config.yaml
targets: ["species"]
num_classes: 646
arch: "resmlp"
parallel_block: false
inner_norm: false
patch_size: [4, 4]
layers: 12
label_smoothing: 0.2
loss: "binary_cross_entropy"
init: "lecun_normal"
momentum: 0.9
grad_clip: 5.0
ema_decay: 0.99
batch_size: 256
weight_decay: 0.0
Rows from block 3 of a small image classifier, named by matrix and row number. Rows with one number belong to one neuron. Each number is 128 + 24 x the weight over its row's rms, rounded and kept within 0 to 255. All counts start at 0. Numbers have three digits each. After the name is the row's rms in percent of the matrix's.
After each neuron's rows are labels from the 100 images, of 14848, where the neuron reaches its highest value: "top examples" is what is common among them. Only what is clearly more common there than usual is listed. The data: photos of plants, animals and fungi (iNaturalist).
# fc1: MLP up (model.blocks.3.mlp.fc1.weight, 1024x256), inputs 0-85
# fc2: MLP down (model.blocks.3.mlp.fc2.weight, 256x1024, transposed), outputs 0-85

fc1.359 084:119144092133154078158129124092140147129127116119125117131083141081162132127181093119148143151158082125143126103126128163139101109154129119124116120144091112135155139122093079141146085181115151096107125132138105141149143169109128132135131143084119140185113139
fc2.359 084:107154129123101154136123123160119166149136097173098126101145137132107141122122100133168132097130150135115155139110093121124165106144129141095121101130129094130097102140159142137144138100127150100119144174119123077146143110124175149151168142119083162114136101
top examples: phylum Arthropoda; class Insecta; order Lepidoptera

fc1.172 089:139117126124127157124119139096126150093136130117155133115155163141141134128105107118112108132164153137157119147073130115122121147114084091089162113069158146102131124123124124150131153129052132101121118114113102160138077124165133151101170104065088122124127160
fc2.172 088:122111157156150143123132152134135123136148129146172144124144120120124139111138139141151137091133130150118133089113156098096147116173151157115105126140109124132108106097077080122121145141144158189176157127153145100105125125079130135123136144128169134137092120
top examples: phylum Arthropoda; class Insecta

fc1.381 101:145157105126118124116128115128131159141110098124100147156131150112159071124108147127117114122147137078125130093157129142144107130164161178149143152109148121122089149046113107144150125124191132163115128175122125151156129076146101132140089100091126119162109118
fc2.381 115:153127103131125075097126145103167145127149159134096089164140127139166132138080169137130177118120103143097166119137124107124171116113116150108200114109136115106122140146147121090148124153130153126113137139139134119138140138107156131135145167127130099116095098
top examples: order Anseriformes; family: Anatidae

fc1.89 101:106124110102157144133138163127126129127096101142105126222115093125113127176140120158161121103156147077154130112137102113163082099135091116100108131146123086129105111090143141138165112099151118140134145159092151125127134145057176103137120142156122098150128142
fc2.89 126:156126145121147143116165095141135116147099135137174177064130128112154156139074122113125139145083186138115128118154151119103151142129120137110113151127152122131070159157068104122137139143131132140137081122102076130132097110120109111136134061116156108080103118
top examples: phylum Tracheophyta; kingdom Plantae

fc1.620 101:130155096096148117125136162129143155133141089122111145152169156156107186153103131105132107121129087111163101104119169152151120068140109168160122160163156044127113108117124159138149149133139124107143105119098163145143101094157145128096133109098128134180135125
fc2.620 102:103140078110106147136146103123108112120096149164123083158125118132129120122137114139119149108143130169129102103145167131106141143142122090134127097163126120115107135150105133119116103103106136111171092146190119112082142108121120116113123149173115130140103136
top examples: phylum Chordata; class Aves

fc1.578 075:141082111129124087098105149077141134128106145115093134156112116174156092142128110097103149132111149117160110109122127100160114116123149150110118104168183114072137171152116107101143089158091135114139164135136162110130115138139180111153131143128130123102114155
fc2.578 075:157130149159117156143147121072110085102110137155151115124134129120098124123113130116128140134134127145129138097072136119120145128112097131153155130119086120169109181091127141122143162115149126138164105122103079111096127137152107107125134113155108090152157119
top examples: order Passeriformes

fc1.321 087:161122140089152119114143083129110114114168114120138116164139117154107142069114108086144145108129130113107077121148142080137127103102127110144116126152132086150109108136126116101144165120093111141156100099146137168146131122158133112139168152137093117180118087
fc2.321 095:121127105156114123130097126151161167142097119187105138116122135165145089144144083139088158128099151099131145165144167134127113094081143137140181113110102120124144150094107154140117163117169135151145144152090120130165099125098134136129112149133133098081117127
top examples: class: Aves; order Anseriformes; family: Anatidae

fc1.511 133:166107111107107132130107139113106141148134152128155142141144136151139129089114130130122098134094110083091155088133161101127109106146101109115112115115094050156164083154121212141134130124124102105144128128126090143108127143136148171127139118113161115128132135
fc2.511 141:166111115131127123157138141128155110182173133091155104118140127192150137153076120132138078136134142138143107138144138181123135122059139159120131136134160124118112123110131181130093124151107103113122191118148131090131097127153112128147117150101096117148138107
top examples: phylum Chordata; class Aves; order Charadriiformes

fc1.734 086:111140159134132115132113109106126098127110151193148155122091135136085146129107166152120102125147172156098155157107142131110116122129115156138121134137140145139163069153146141149179137115101100100092080138118125082106095137102119128107168130098099118124150141
fc2.734 075:149118118121097147140116160078108149126156136136078150104152156115082094116150140097159125114128141143138094142067138116117126139140147143141113129107114114100083123106111117128070094149148116153157108157130137161169170104166118186139099094084122151145141103
top examples: phylum Tracheophyta; kingdom Plantae

fc1.764 104:081100138118111142124118142122205111131106150132144108100152160106142119122081065109118114108075158120167168105151133159117148150135140099137135120089111076148122138145111107159136121129139099153141129090112126088120129149142165152125109085162096117084116134
fc2.764 110:138138133142140128157148095112099115119134137172148097128117069148112116163128146109118092136140130114086094140142113119182163101166125138096148081166108140146143140106124169122103081116139121138114102166175158168109104096081117101063115181101130155156111145
top examples: class Insecta; phylum Arthropoda; order Lepidoptera

fc1.156 101:094163157156148154146092127112178140149161104129132164190151094135135123118128087124143170131107141107124126128168160116101103151092132108140122100126116160144141101140082145101123137110117128110151116157080116107136151123111124116090091079146125098107150129
fc2.156 106:136126138085107143134113121120128147163136138133128095079113143106137135137103138119129074123143148139107115107133092167124147106127134146098143120123133123121128154123167133149097126172172140142132134100192169140155140149145090131162182152084137146161104105
top examples: class Insecta; phylum Arthropoda; order Lepidoptera

fc1.760 092:098138145152130138120105201114119157128135121141140126139104120130105123127104129109108082116129102130156131063114093103159152098093132140143165135166166160144153135109138213158155133163129102106123137129149179148099126136111162111150113136111125099116119095
fc2.760 120:154149140139163113108119202124089094145135131123152080131121132157119154125120101158157120156089160105115117154094148106153120132107124132139140110130105113099164115108173123130089110119121140141086127096107152149130067154101096134146204122158123084094121163
top examples: class Insecta; phylum Arthropoda

fc1.255 110:094142115136073153095119104084149156131106127112146156119086128140073158143127136140144104111133129141143162088155115115122122111108149127120093140144121141134106164109113067122120158148115149129126138121140113114101141128163128129140092150110150186156116159
fc2.255 118:170132126125133157138148144113099171133086142120112127113122107111155128119099156098132117127123147128152125139134144192138142126139144158189093151094169118138098134119095104129115129119114108075101096115144130137085124141133144093133117096125104085113154174
top examples: order Passeriformes

fc1.432 104:106056117153091127128155153101119137117117152129139086124100125156131148140143130056124133170127134091153157146140121153179163157131095095097185105100142144186133099145119150134162171137151131149096128140133120092082178108139137102117113122133133138133122139
fc2.432 102:142162088134104094122110102122119119154157112079181159145122156131120133172145174177129160086149089125131125076132111118114128107129086110156127149162108137099144162098134123125107121119104116123076130165136129178125117086116141112156134122176165121125149149
top examples: order Passeriformes

fc1.605 093:080138084116157137150144129103132116101185137133124135194131107106117179155089143141166094144154118083141118098094149122155134164131114162151103117077134132110145164134156102134122188165114115096131165113103154111114145127115138149107113154146111131117139172
fc2.605 100:116118147141120106141131148084143151140125128132125168143159134091122107136125154081132118149186109114090163140094115135154103125151151098106179120126158120168147164128148144154111111132159098149148131109098114142139154101092140117120144095138112172154152139
top examples: order Charadriiformes

fc1.64 084:141138147173111154114120162143087145129153128108110112094120127097097125138128095171181153123121114084071099092141105152159115088138152078168116143130120161141157121116172140112153145101099137122107122176177134079167144126121127146077088147131129122133119100
fc2.64 087:107122122125110109129097108148135148128117133128100105153095152147131077124106174099147128133121127114164135136161147141100127162156156125127125096128157091151154113122089144144113114132136137120157106165096151134139150128123100147100131147130147110135140151
top examples: class Aves; order Passeriformes

fc1.613 101:088096136154127113142102121127088125134115122180154156123133124147124101071185130140125083105159163107107149094115084139129110120143119127165124148145129089106124143139111151119160169110142111098089106129127113146118126132177159118136125119131145100103118126
fc2.613 107:168146088125108122166128124084167117107096106102145127089127119124148156127128119136115133125143146135108170099114140166160131144164070136142151124141100138119092107130128159104142121141141153120129138113138101065090102133133114177166122143122133146116105118
top examples: class Aves; order Charadriiformes

fc1.517 130:151113159137133124130129113117115099119133168124134097128063111138126128130140139176133117128079176157176145142112131110125102088113185133153137122140113136136176153133131109127182115133147107165139128069131061098125149167123171135157141126104110134101091147
fc2.517 104:105126099101164153150066149117139123116094138117118099159130146158083111166152115136149182086133085121098149094115150128131125149129079161148133098121151113170129108127101131123151143099093108089139124172144116129170104138146110100135131113138135107147161138
top examples: phylum Tracheophyta; kingdom Plantae

fc1.616 096:135136163120107129129135138085140118153108128117138161129123133132103139111175096136112137118170113050123123124142088123149139131140099114114106087164137078146150090151140146137148166142122165112156191121128119144144094116109112135122140113097105122119106132
fc2.616 116:152121163102132119112154122120094120155119121109124132141172117086144119128110156107113115129132115162135149149126114155151158104143121120101130125147083109147160100111144149143126148127123081125138141139086093140163159112151117130141094160124154137125152144
top examples: order Charadriiformes

fc1.399 107:236119134119164103103140135138186128136119117130161140131115111155125150116130109132149064139096110080143116088152152155159108136167116128111118118177122091114138063118076079123120153136125139149149135149091113135159100120126145068131113128101117151111121117
fc2.399 118:160125136179101117098120113167138179118097160099104152144114102121116091105132128083105125130130161052168119164125117132095154096174157116125106172144072087158125090161145113161145117123109112103114119149107128153156092138134115075141183118125093155128134096
top examples: class: Insecta; order Lepidoptera; family: Nymphalidae

fc1.615 115:047101081125161122132100082111126140146135147134106143115158135150114107173116171158098075097126134112144129145139133137100120140179124147081128121074091030117113137123110158120169149111123102125137119135115132163152134148114135135126103135140105133190150135
fc2.615 123:163136129095091101126134152112108134056073107125130110158125115163138163111143127156159162109126116092173126135141102134167165134109101106112113064151129193119122141133151113123085121107126148142128135147133139097180123132174129123148133120122165095137152117
top examples: class Insecta; phylum Arthropoda; family: Nymphalidae

fc1.278 094:118142126094170166184119122100112087113133136103137146132092157122139107119119138155150122157114168116139118178158059161109081084103164093093154119129120134106149139123135107145155144156119084151200130144123139145189118184157142140153122154122142110100156097
fc2.278 093:144097106120100082133141097152144138111142142128143128081158138128136163132133137127105100189143123130137139115088180152083147152133148136117128088092122157142119103108112126154154126150101155108121092117135156104187120132085118178089113104093153101159130137
top examples: order Lepidoptera; family: Nymphalidae

fc1.189 116:119151139110109152135137160080123141118119122120091150100156125161033100120130111111092114158128168131147076107166084140119128106153159150118104108154126102128107129141132132158146122113098121146112117104156133142194142122170117100103130153131145097135081146
fc2.189 092:123110124112131096121129154182100151128152156131173098119128161100172153148096145178127140111132100108165172120122098139130101118127083119128137121132120140120112093080106116126110204084150169110161105150099120130094132167134150157113092099105112142110142158
top examples: kingdom Plantae; phylum Tracheophyta; class Magnoliopsida

fc1.329 108:212112143105152176098160111122122092141103131119102140099128119127127152134150122129149109113134140095106153091147096157133134179106134128153099129151115153123117150118113150176132139118175148082113098148081114147156157102136097123136119119112128129135103097
fc2.329 111:066131091158090120115145170135103123127118107133162140133130130153120128157119122151109143106161108142117132130144154147139119116113136133122179110118126114093082145096106093075116132097153092104119144096091115091082126125152165141113117151096126118120123150
top examples: class Magnoliopsida; kingdom Plantae; phylum Tracheophyta

fc1.101 153:145180153137147122114095126136115133127129133106157168092110114171161138112075163095173130166131167125151120104096117143127181113136137137198130163101138119099100093101143119141129122139134120115140131172119089157077170091113133100111144115123128145125095125
fc2.101 127:133099142134129133167166133110131143132143136181128087171126154156139135150159104101129126124099116113113104147105120104109161145152144126132146125134131144187150103159114135148122109057114134115148133078088136113148145121155122136147081126122095133142134119
top examples: order Anseriformes; family: Anatidae

fc1.761 127:043123134097107167150104107133129148082118126122129154122163173100132126155105137120107129118124112159120129137135116181105120128094107120138119152036139112136123134157118138139129117180124129115137150132138140111128140093112132123132118153102155144169115121
fc2.761 147:062138140112116085123098127126143176177100165120115091156153135107137144147138130157141137127112107212109129101123121171119154122165127130095129184108166114144159133114108125136139118156115119098123116123123087187157110128149110067106149119130109124147098204
top examples: order Piciformes; family: Picidae; text has "woodpecker"

fc1.350 094:108117153121110085152080136116147110113143127125123091157139126136128143144130117145151051124120138126138152148106121116135106117131154092123104115136100116115144148157144158158131117134134126096102127100153102112149085117137139123128121109123111166132113154
fc2.350 097:151110116110101146155120091159113110107139092135135124087125117137116107124146118132092121079110153169104135110087171164141157149103112124132108126150113102180154132093127144111123146121114137124176125152133129137131114098095134189126116107117107111142137105
top examples: phylum Arthropoda; class Insecta

fc1.662 115:107137127153157107170093098174103123139138166128133134124165127116113090126146160130117133114103106127163134115125115145137097149116135140128154128141138136098136136114120128144120147113070096130139152103130128137142099178142149149154113165101135115138186110
fc2.662 123:117130120128169133114158133137151066138124144165117143090141153158145158070096124109148108136173127080091166117096145098193118141131125117150095174134150165150125103140140108151135145156121122114089093138104135119092117116106168141171098112126100149173127060
top examples: order Charadriiformes

fc1.748 096:142121088114182145150080102128068128147133127109167129122130111133093114142113179172148099113155122122181100101126133129141139131101118139135116119157150112156146148141092139135105153086115140141108082146101162099180128151178156114099124155157076101101118154
fc2.748 100:146155107151086135112130117100110088087148097154100118117158132140159111115121155130107142074214114141109110111151109125150135118168087112111146130141122128134083099104133136148145097151146125147100110128142095135095136140099164110143129153122147153108128159
top examples: order Charadriiformes

fc1.635 093:099124141129128162141113100128116131141081124104121126142132143151156120120086150144134119160119125149165174131132110084087098095107155153124144109106108110123133116119140123138102151148143158163147147130138177112117127161153090141196151143133128145110125133
fc2.635 084:134122125122137116138166127119113132104170143091120157110134105139129121085135145133125140126133128129053103115117135109123166151132092102113084116111169120133127123116096123106113117126147131136144147087109067115142126118105149086119143112109167138173176132
top examples: order Lepidoptera

fc1.428 092:146106136154106138122134137161130118151161154124135151149136167160085138121176123113076116127154148154115110165100094117155105103128112134102118153131087110147140133118079131155120100168174163166105132171132120119163147124131116150087099178131158099095146103
fc2.428 094:146151126116137104098165135123098122091077101143121113103149139126128114141088158165118121149136150097113113128168126158138138137137141160141112180113139119120109157168124129093153153130118131113112118116134110159084106106141115106153150107088114159139081114
top examples: order Passeriformes

fc1.566 112:182134113120110150115139144131066124118119106108145109135096155138094134102132150122129179138142093209106128133139127131120133159157081132129120140107156126104111130127157145098107109102168115121134099152077131165190149134100126164062135101095112101101153157
fc2.566 123:103110140115149124136137127158158141108112121098151131079180123151167105123117094130122108138137167081133122103120137153151107078128172138135151158141086116122112154171121098136141140107105137169141119121125140117088163111163159126182164116131183149110107075
top examples: class Insecta; phylum Arthropoda; order Lepidoptera

fc1.268 127:113151107131139141113105121133128107145136171165135162148141134137124097118122132144111088059122133102109115112105107128126140126119145126098134126135154133093180104086118106130088125124135128100126191161079115108136174169134149134138135126120137117114200085
fc2.268 124:120121115128072145145135097111133066144133114123100137139129088106150092103146127082126138126096152130106120162122154094135103136132139138148115088105097144167130131131133163165111107164109138102152112160136098137132085117147106130092145142116149189133149103
top examples: phylum Tracheophyta; kingdom Plantae

fc1.54 108:174154137126127152149139140142152085138103147155155134149120152159132129202095159107139123146142138120166116080133158122125112106180186090131136150146114181134163110144108042126118119139115157151145165090133115106155134128142179158127128114140122095139120140
fc2.54 110:122081095093143083140109139171132145136135103139128120099114079134122111120113110150092145146113129108140157148150129110137113080097136079173132158155127125108127130133121164089162135143113147142145111079157114135144102137126112125119153131167089095126109116
top examples: class: Insecta; order Lepidoptera; family: Nymphalidae

fc1.351 103:092078111113095162176082128142101138090131130088141137122163121142156153176126131160116117116147109146102137100131137143117132117105146142114132148125127104140143142130142124143150066103141128136151142120117103139152090113120132156143115141119140164093095143
fc2.351 109:114124122161133179106116081105125128086110109132118130133127115143160139113128143157124161148137182099113120138157154157147126085135081114123104147108182161114154130112106114124165137137106159079123130126049137125123162140142147144143110116066098140132096125
top examples: order Odonata; family: Coenagrionidae; text has "blue"

fc1.538 107:119102125074165140153107178121171140148133122156141103138115140156133138158118101137136093126095157092107133091062197112121134110169139190104159134184152117102136132128120121097148121145120168121121118137135124120175095128153143147119137164105138178129171143
fc2.538 107:090125143116140145105155116112162145139109151120099088102143100104155157128126115131153090182137145121143101039120111159116077093113135126143103107162066123058117120084160095154153121112115180164144135124138135118116120118129128174101139105144104154133137164
top examples: phylum Chordata; class Aves

fc1.708 096:124132140137118124097096142142098076106108114143117148115132153159110101151157129144118124130122165090114129164124142095133138154119074163099158115138048133168168099143145153185126116183101081107123157163144097089139133136153129109149129153159129124117096165
fc2.708 087:128127093108088142152133104153160130093154140106112115143091120150146131115095144090168140126148082133161170073114137126129078144129165080109083140115160140117125137137089158068136096101106123130133134084095132209085107084125114128103130116116161102127138099
top examples: phylum Tracheophyta; kingdom Plantae

fc1.491 098:118131111134145134116129124123164115135173120162100184157159129105100112145114130121151123141145157119129190131119155146149121122114092142132117099141131136115088129167129114113170138125098158133172099147123093122143109110160146131120153118129086146128087160
fc2.491 100:082128162079106167135131164097127131127115132123134186116151108087131120116154085127139140177148132143098114113126148102122138117140173079108132146140126134093082140154133134110086134134104115110131126121112177123109185163108122187175137125173115133150156104
top examples: phylum Chordata; class Aves

fc1.249 119:154120120107091079129168139154140139104114153136135135123129127151085158107124150130113130139130125142156141112152085104096172129136094114151091111126129131141111138090151141144114124113129123140178126107113084107150123141134089155122104116151127127103162094
fc2.249 093:113108137163129184104120113119126152149152114125160072091134119106129113139113098159117153116116111107097170118115144123138123136131142139136170114117136098106108125190121116119112167110120117104123124170130143121162136153143191097133150153091144093118111170
top examples: kingdom Plantae; phylum Tracheophyta; class Magnoliopsida

fc1.417 121:150101130139171104136073093128141094097163148143150118100125165149076139151152122176115134093096098140131095164103123135153119117123169097144164149147141128103114128151077124111150112133111108128162135134115100118138121095149106132128111123111114049125110098
fc2.417 104:098122138123098137148156148092136123152120119100106121114144113166138098131131110116132141095108167154102110098115131113103115153108099161096135129126073155111131163128094145117099140126114124130120095166126124160135101104132116137083178151122155163122159091
top examples: kingdom Plantae; phylum Tracheophyta; class Magnoliopsida

fc1.490 107:153138123153149141099107143133141159141132132134105094147133128112068082158121137132147119090136113131154111131156161185139112177104098141143118136165094172154113149168113139102124086181140121127123159127078130092161087137158136146177111163145135126115143122
fc2.490 124:095145132126118111155127119127108097160163146126099114131129108130116120104133113193123181134153096122128151099116119125134093150137152129163132127078144112105158082099163108105178133080161101067115105161167112137106124136092126144131128146093156130135101117
top examples: phylum Arthropoda; class Insecta

fc1.128 108:126118172120142127101108130125134121134107088114121160103147173140103126124120162156093149134136116127127174121113155151102157091148097134130112166153099150170129149102093137168125138118131133128092144133137123169086136111146154127076111129122108170147134133
fc2.128 119:151153107159126106126085111164122131103146155135156148130135125114094106113102122094133088121112103138099108156177093095121097129096167144127091101091154110127106123113142112121118120105126146132161045093124098111125133145101133121157119117121154130087154118
top examples: order Lepidoptera

fc1.142 101:124179149076114142116148137146136120132097135109144085133114112104141171152110129162106076113145147141119119114096085114135171147184162150121104125127122115116172086159127134136096133106109138145060141143138085111146088118131109095134154126129135147167121167
fc2.142 108:095117139084150131148125131103126097095158136163084091072132110142136116128112095119100112143106149096108081155148122112129083146147104151129128150156105152169133079131143135150137096124156139109135082132131107138157110110160127130105144163127146162100119091
top examples: phylum Tracheophyta; kingdom Plantae

fc1.281 091:145108113128130115137155111125102100105151129120144119132125137129101147141076114122104075140129095135131119111108123154151119119079119151104137132140111105143155131122098122121151132121155117162141143101137137116124146103138090139153116106105109191150140129
fc2.281 082:109098136105136109145128131121084157097129118135151142158109121160119096132138166136156109121118148167127165131138118109111137102062126167116142119144032083120134137113082042139100134137109154097118136115071119129134169102119127165104139152120102162113148161
top examples: order Odonata

fc1.35 083:160140152124164125129090134116105130085131142136123089116124151123115128102116111118133166110145141124155123173160122123140177123160123102171152157102125141116181145106091097136105106141081135178115093097117144120133095155134108116126157165174136152156144122
fc2.35 085:138125102086140114140152159125074126131178118097131124093151151135151168112150152135131111090109064216073102115123181168124101118134091150133115160148127114096112084128145097169144122124143118141163154127135103156116191128118137118170151133100079126117139104
top examples: order Passeriformes

fc1.63 114:130124108123096153143138121116143103098149100120103127048062147165123122130112136148158119115132145102161113170088147126155166113130127122116114099140132124106168121119131162130111142102109124105156148134128113164160124122144118120144129102126146143132097138
fc2.63 091:135183125091125167134135157085117111129124122084153086172161147112111141165147127082151165107105105148099179133087119105082095156137119149105124149130166157156108125134135060127139163110113094114136120129138125120117161116141146119124114153159113119109144120
top examples: kingdom Plantae; phylum Tracheophyta; class Magnoliopsida

fc1.494 097:164162100121117124125118110144137145141155112087146153158119123105146110066132150138117107146184076131115093126141161130120105120132095101143101123137155007140164125118132146090179121148142172085146104130127130146125129134147146092094135141146096123120157108
fc2.494 099:138127139122080083102140131126145119136142140133130141147148121126123100096128147101135141084096155103129132144114151132133141093063125098136181130153165110110119084149106128119132131153121139123143144159127093125169122145142142141108145143138114121116141095
top examples: order Charadriiformes; order Anseriformes; family: Anatidae

fc1.313 101:142096144107103152130145114179118115174122133109157097155133113124135155057120091137115117130154131127092129114126177156109102140105138136110124073170143087115119096112139155136117146146125119134148131135127110145130129150179152098127130121086142137125102111
fc2.313 109:114065147108134120085129122094148142152087133155133158089116139113134103098102117162094129167129091123181123133120100106170134098094147121139146171166108120161093127084135101125149138144120135147149115098105117129145074122121086111115148118139102163124143124
top examples: phylum Chordata; class Aves

fc1.354 098:164098130132078137142137151125117129137149146165130131146109100108105130159153172182131113140131114155138156107100166129120156115127145187167100146161141133124124120133095154132160134098111157147113126166117149099148079122099094140111101103170099150098122127
fc2.354 088:130097093093167122138111137121123083106175094139172157089116150122127132095101139121091112153125172130116127127144118116094098121130122087139138145103151102095104122149156084099082134149132104194128159126109121154131127174150137129139170148095164130098104111
top examples: class Insecta; phylum Arthropoda; family: Nymphalidae

fc1.334 126:083130138110140108135088123096164159099141156115104128079119116168117126111167144148119122109112115084109142117123095115143114143165129142137154118189100144159114126142169160120153102160150127110131130117098148144166131146142135083153103118099138163104134115
fc2.334 124:093122156162104114118153156139177095100089147099126121123183123137155141143157096126155148148132124105118119143090124150160130085103129126120127111202136123163122138127103098155154135166080117127150120160150140102090128113123120148116161117109077169160128154
top examples: kingdom Plantae; phylum Tracheophyta; class Magnoliopsida

fc1.375 106:148115115176136123146077118168105103121118129119122159145135191178088089157146131112135100102143133144109087101139164168125139129108095163117115128170142166135097128108076172170122124103151149158146154111120151081108162121147151127170092124130138132096128123
fc2.375 118:106160140088138125112124149129123146120131128154123107102143136091122140132111153158116116163162152125156102123169069127091136133173114121140176141112124087129165144150171126127150143143151126073113146120131106160081158120100116128106149106133129136151100128
top examples: kingdom Plantae; phylum Tracheophyta; class Magnoliopsida

fc1.593 085:166103140150130095083136153151164109142103126112114054113162104140121145089119169128111156154111096110127148184107116145109147096108129146130104131166119131136136130162114122133070125152125159112133134090134170111142111116175102113123178121117132112123103148
fc2.593 094:108119095126140150134118093197093139128116143098108180123114143114115133115174108111092136144176117138111128135101150114142181130131124121128113129127127105168126105126167095112132122147122132106149178098095152121162123143068130120158128118139121159100153112
top examples: order Lepidoptera

fc1.262 084:169090151115129100118139158105145108123172115111189081117140166147100139122146111142158169133095154175137163134182153163144072134119160116104139154118141167131154114123095167142085140129117150127140105132145134119123153133126126102148142133117121107120106172
fc2.262 082:168103134123124103150101178137175123182151114116121139132164162170157168151130114133155195169120109160109138128133091146141126105064135152136180074149100123126111130123122131129193119118143092115089127178087073124157096105119115089134119116143113127134136141
top examples: order Passeriformes

fc1.95 097:115174109192113109122121114158143149123150143129131159114076150136149172068141135104088144132141108108140146137133159099073126114145100129142110127173099076082136113150141191132160146164141129162151116132123118138171137121128112073154146160125105167152090116
fc2.95 099:132104125127136115124157152105126124127146164121122109121176134136124101116136140104154124126121128119130146191078156133120165073100158119101102106190135125106169125147095171133146179119107118105090118106126125132124060115139111132120128148194061136126139140
top examples: order Charadriiformes

fc1.507 092:083087123129139130118127120153138083142122133107139114150168130181083111128082159107127126126128128160111106087107156143134058118050123104106092131082131129155115131195136143124110088132125145109140115149149153146117110159165093148115132152106148128142111085
fc2.507 092:141135084115136141112151113118139146128142126142132153143132110092133123135158107133126117134132111125144147121147108070166153115118133152133077156159159121126162172115120132136092156126152135120138112127150074106136147117105133129113123098118118118140170096
top examples: phylum Chordata; class Aves

fc1.754 108:126130107119133109100087114133162116128174087123146145107146120134126107118131128135148141130169171126114141140125148133137080114114134159124139121116128126131126145132101170116183112146121133145129102121143114117142139099115110073137124137138149193128124151
fc2.754 111:117078157105101154108097114103148120128168105065125103168146087121114158164097138139163116092132149141139121132141119155140114103129152143119094120178167153144139134148121100149131129120105117106120135117108108143152103125136124066102134129124101148132059159
top examples: order Odonata; family: Coenagrionidae; text has "blue"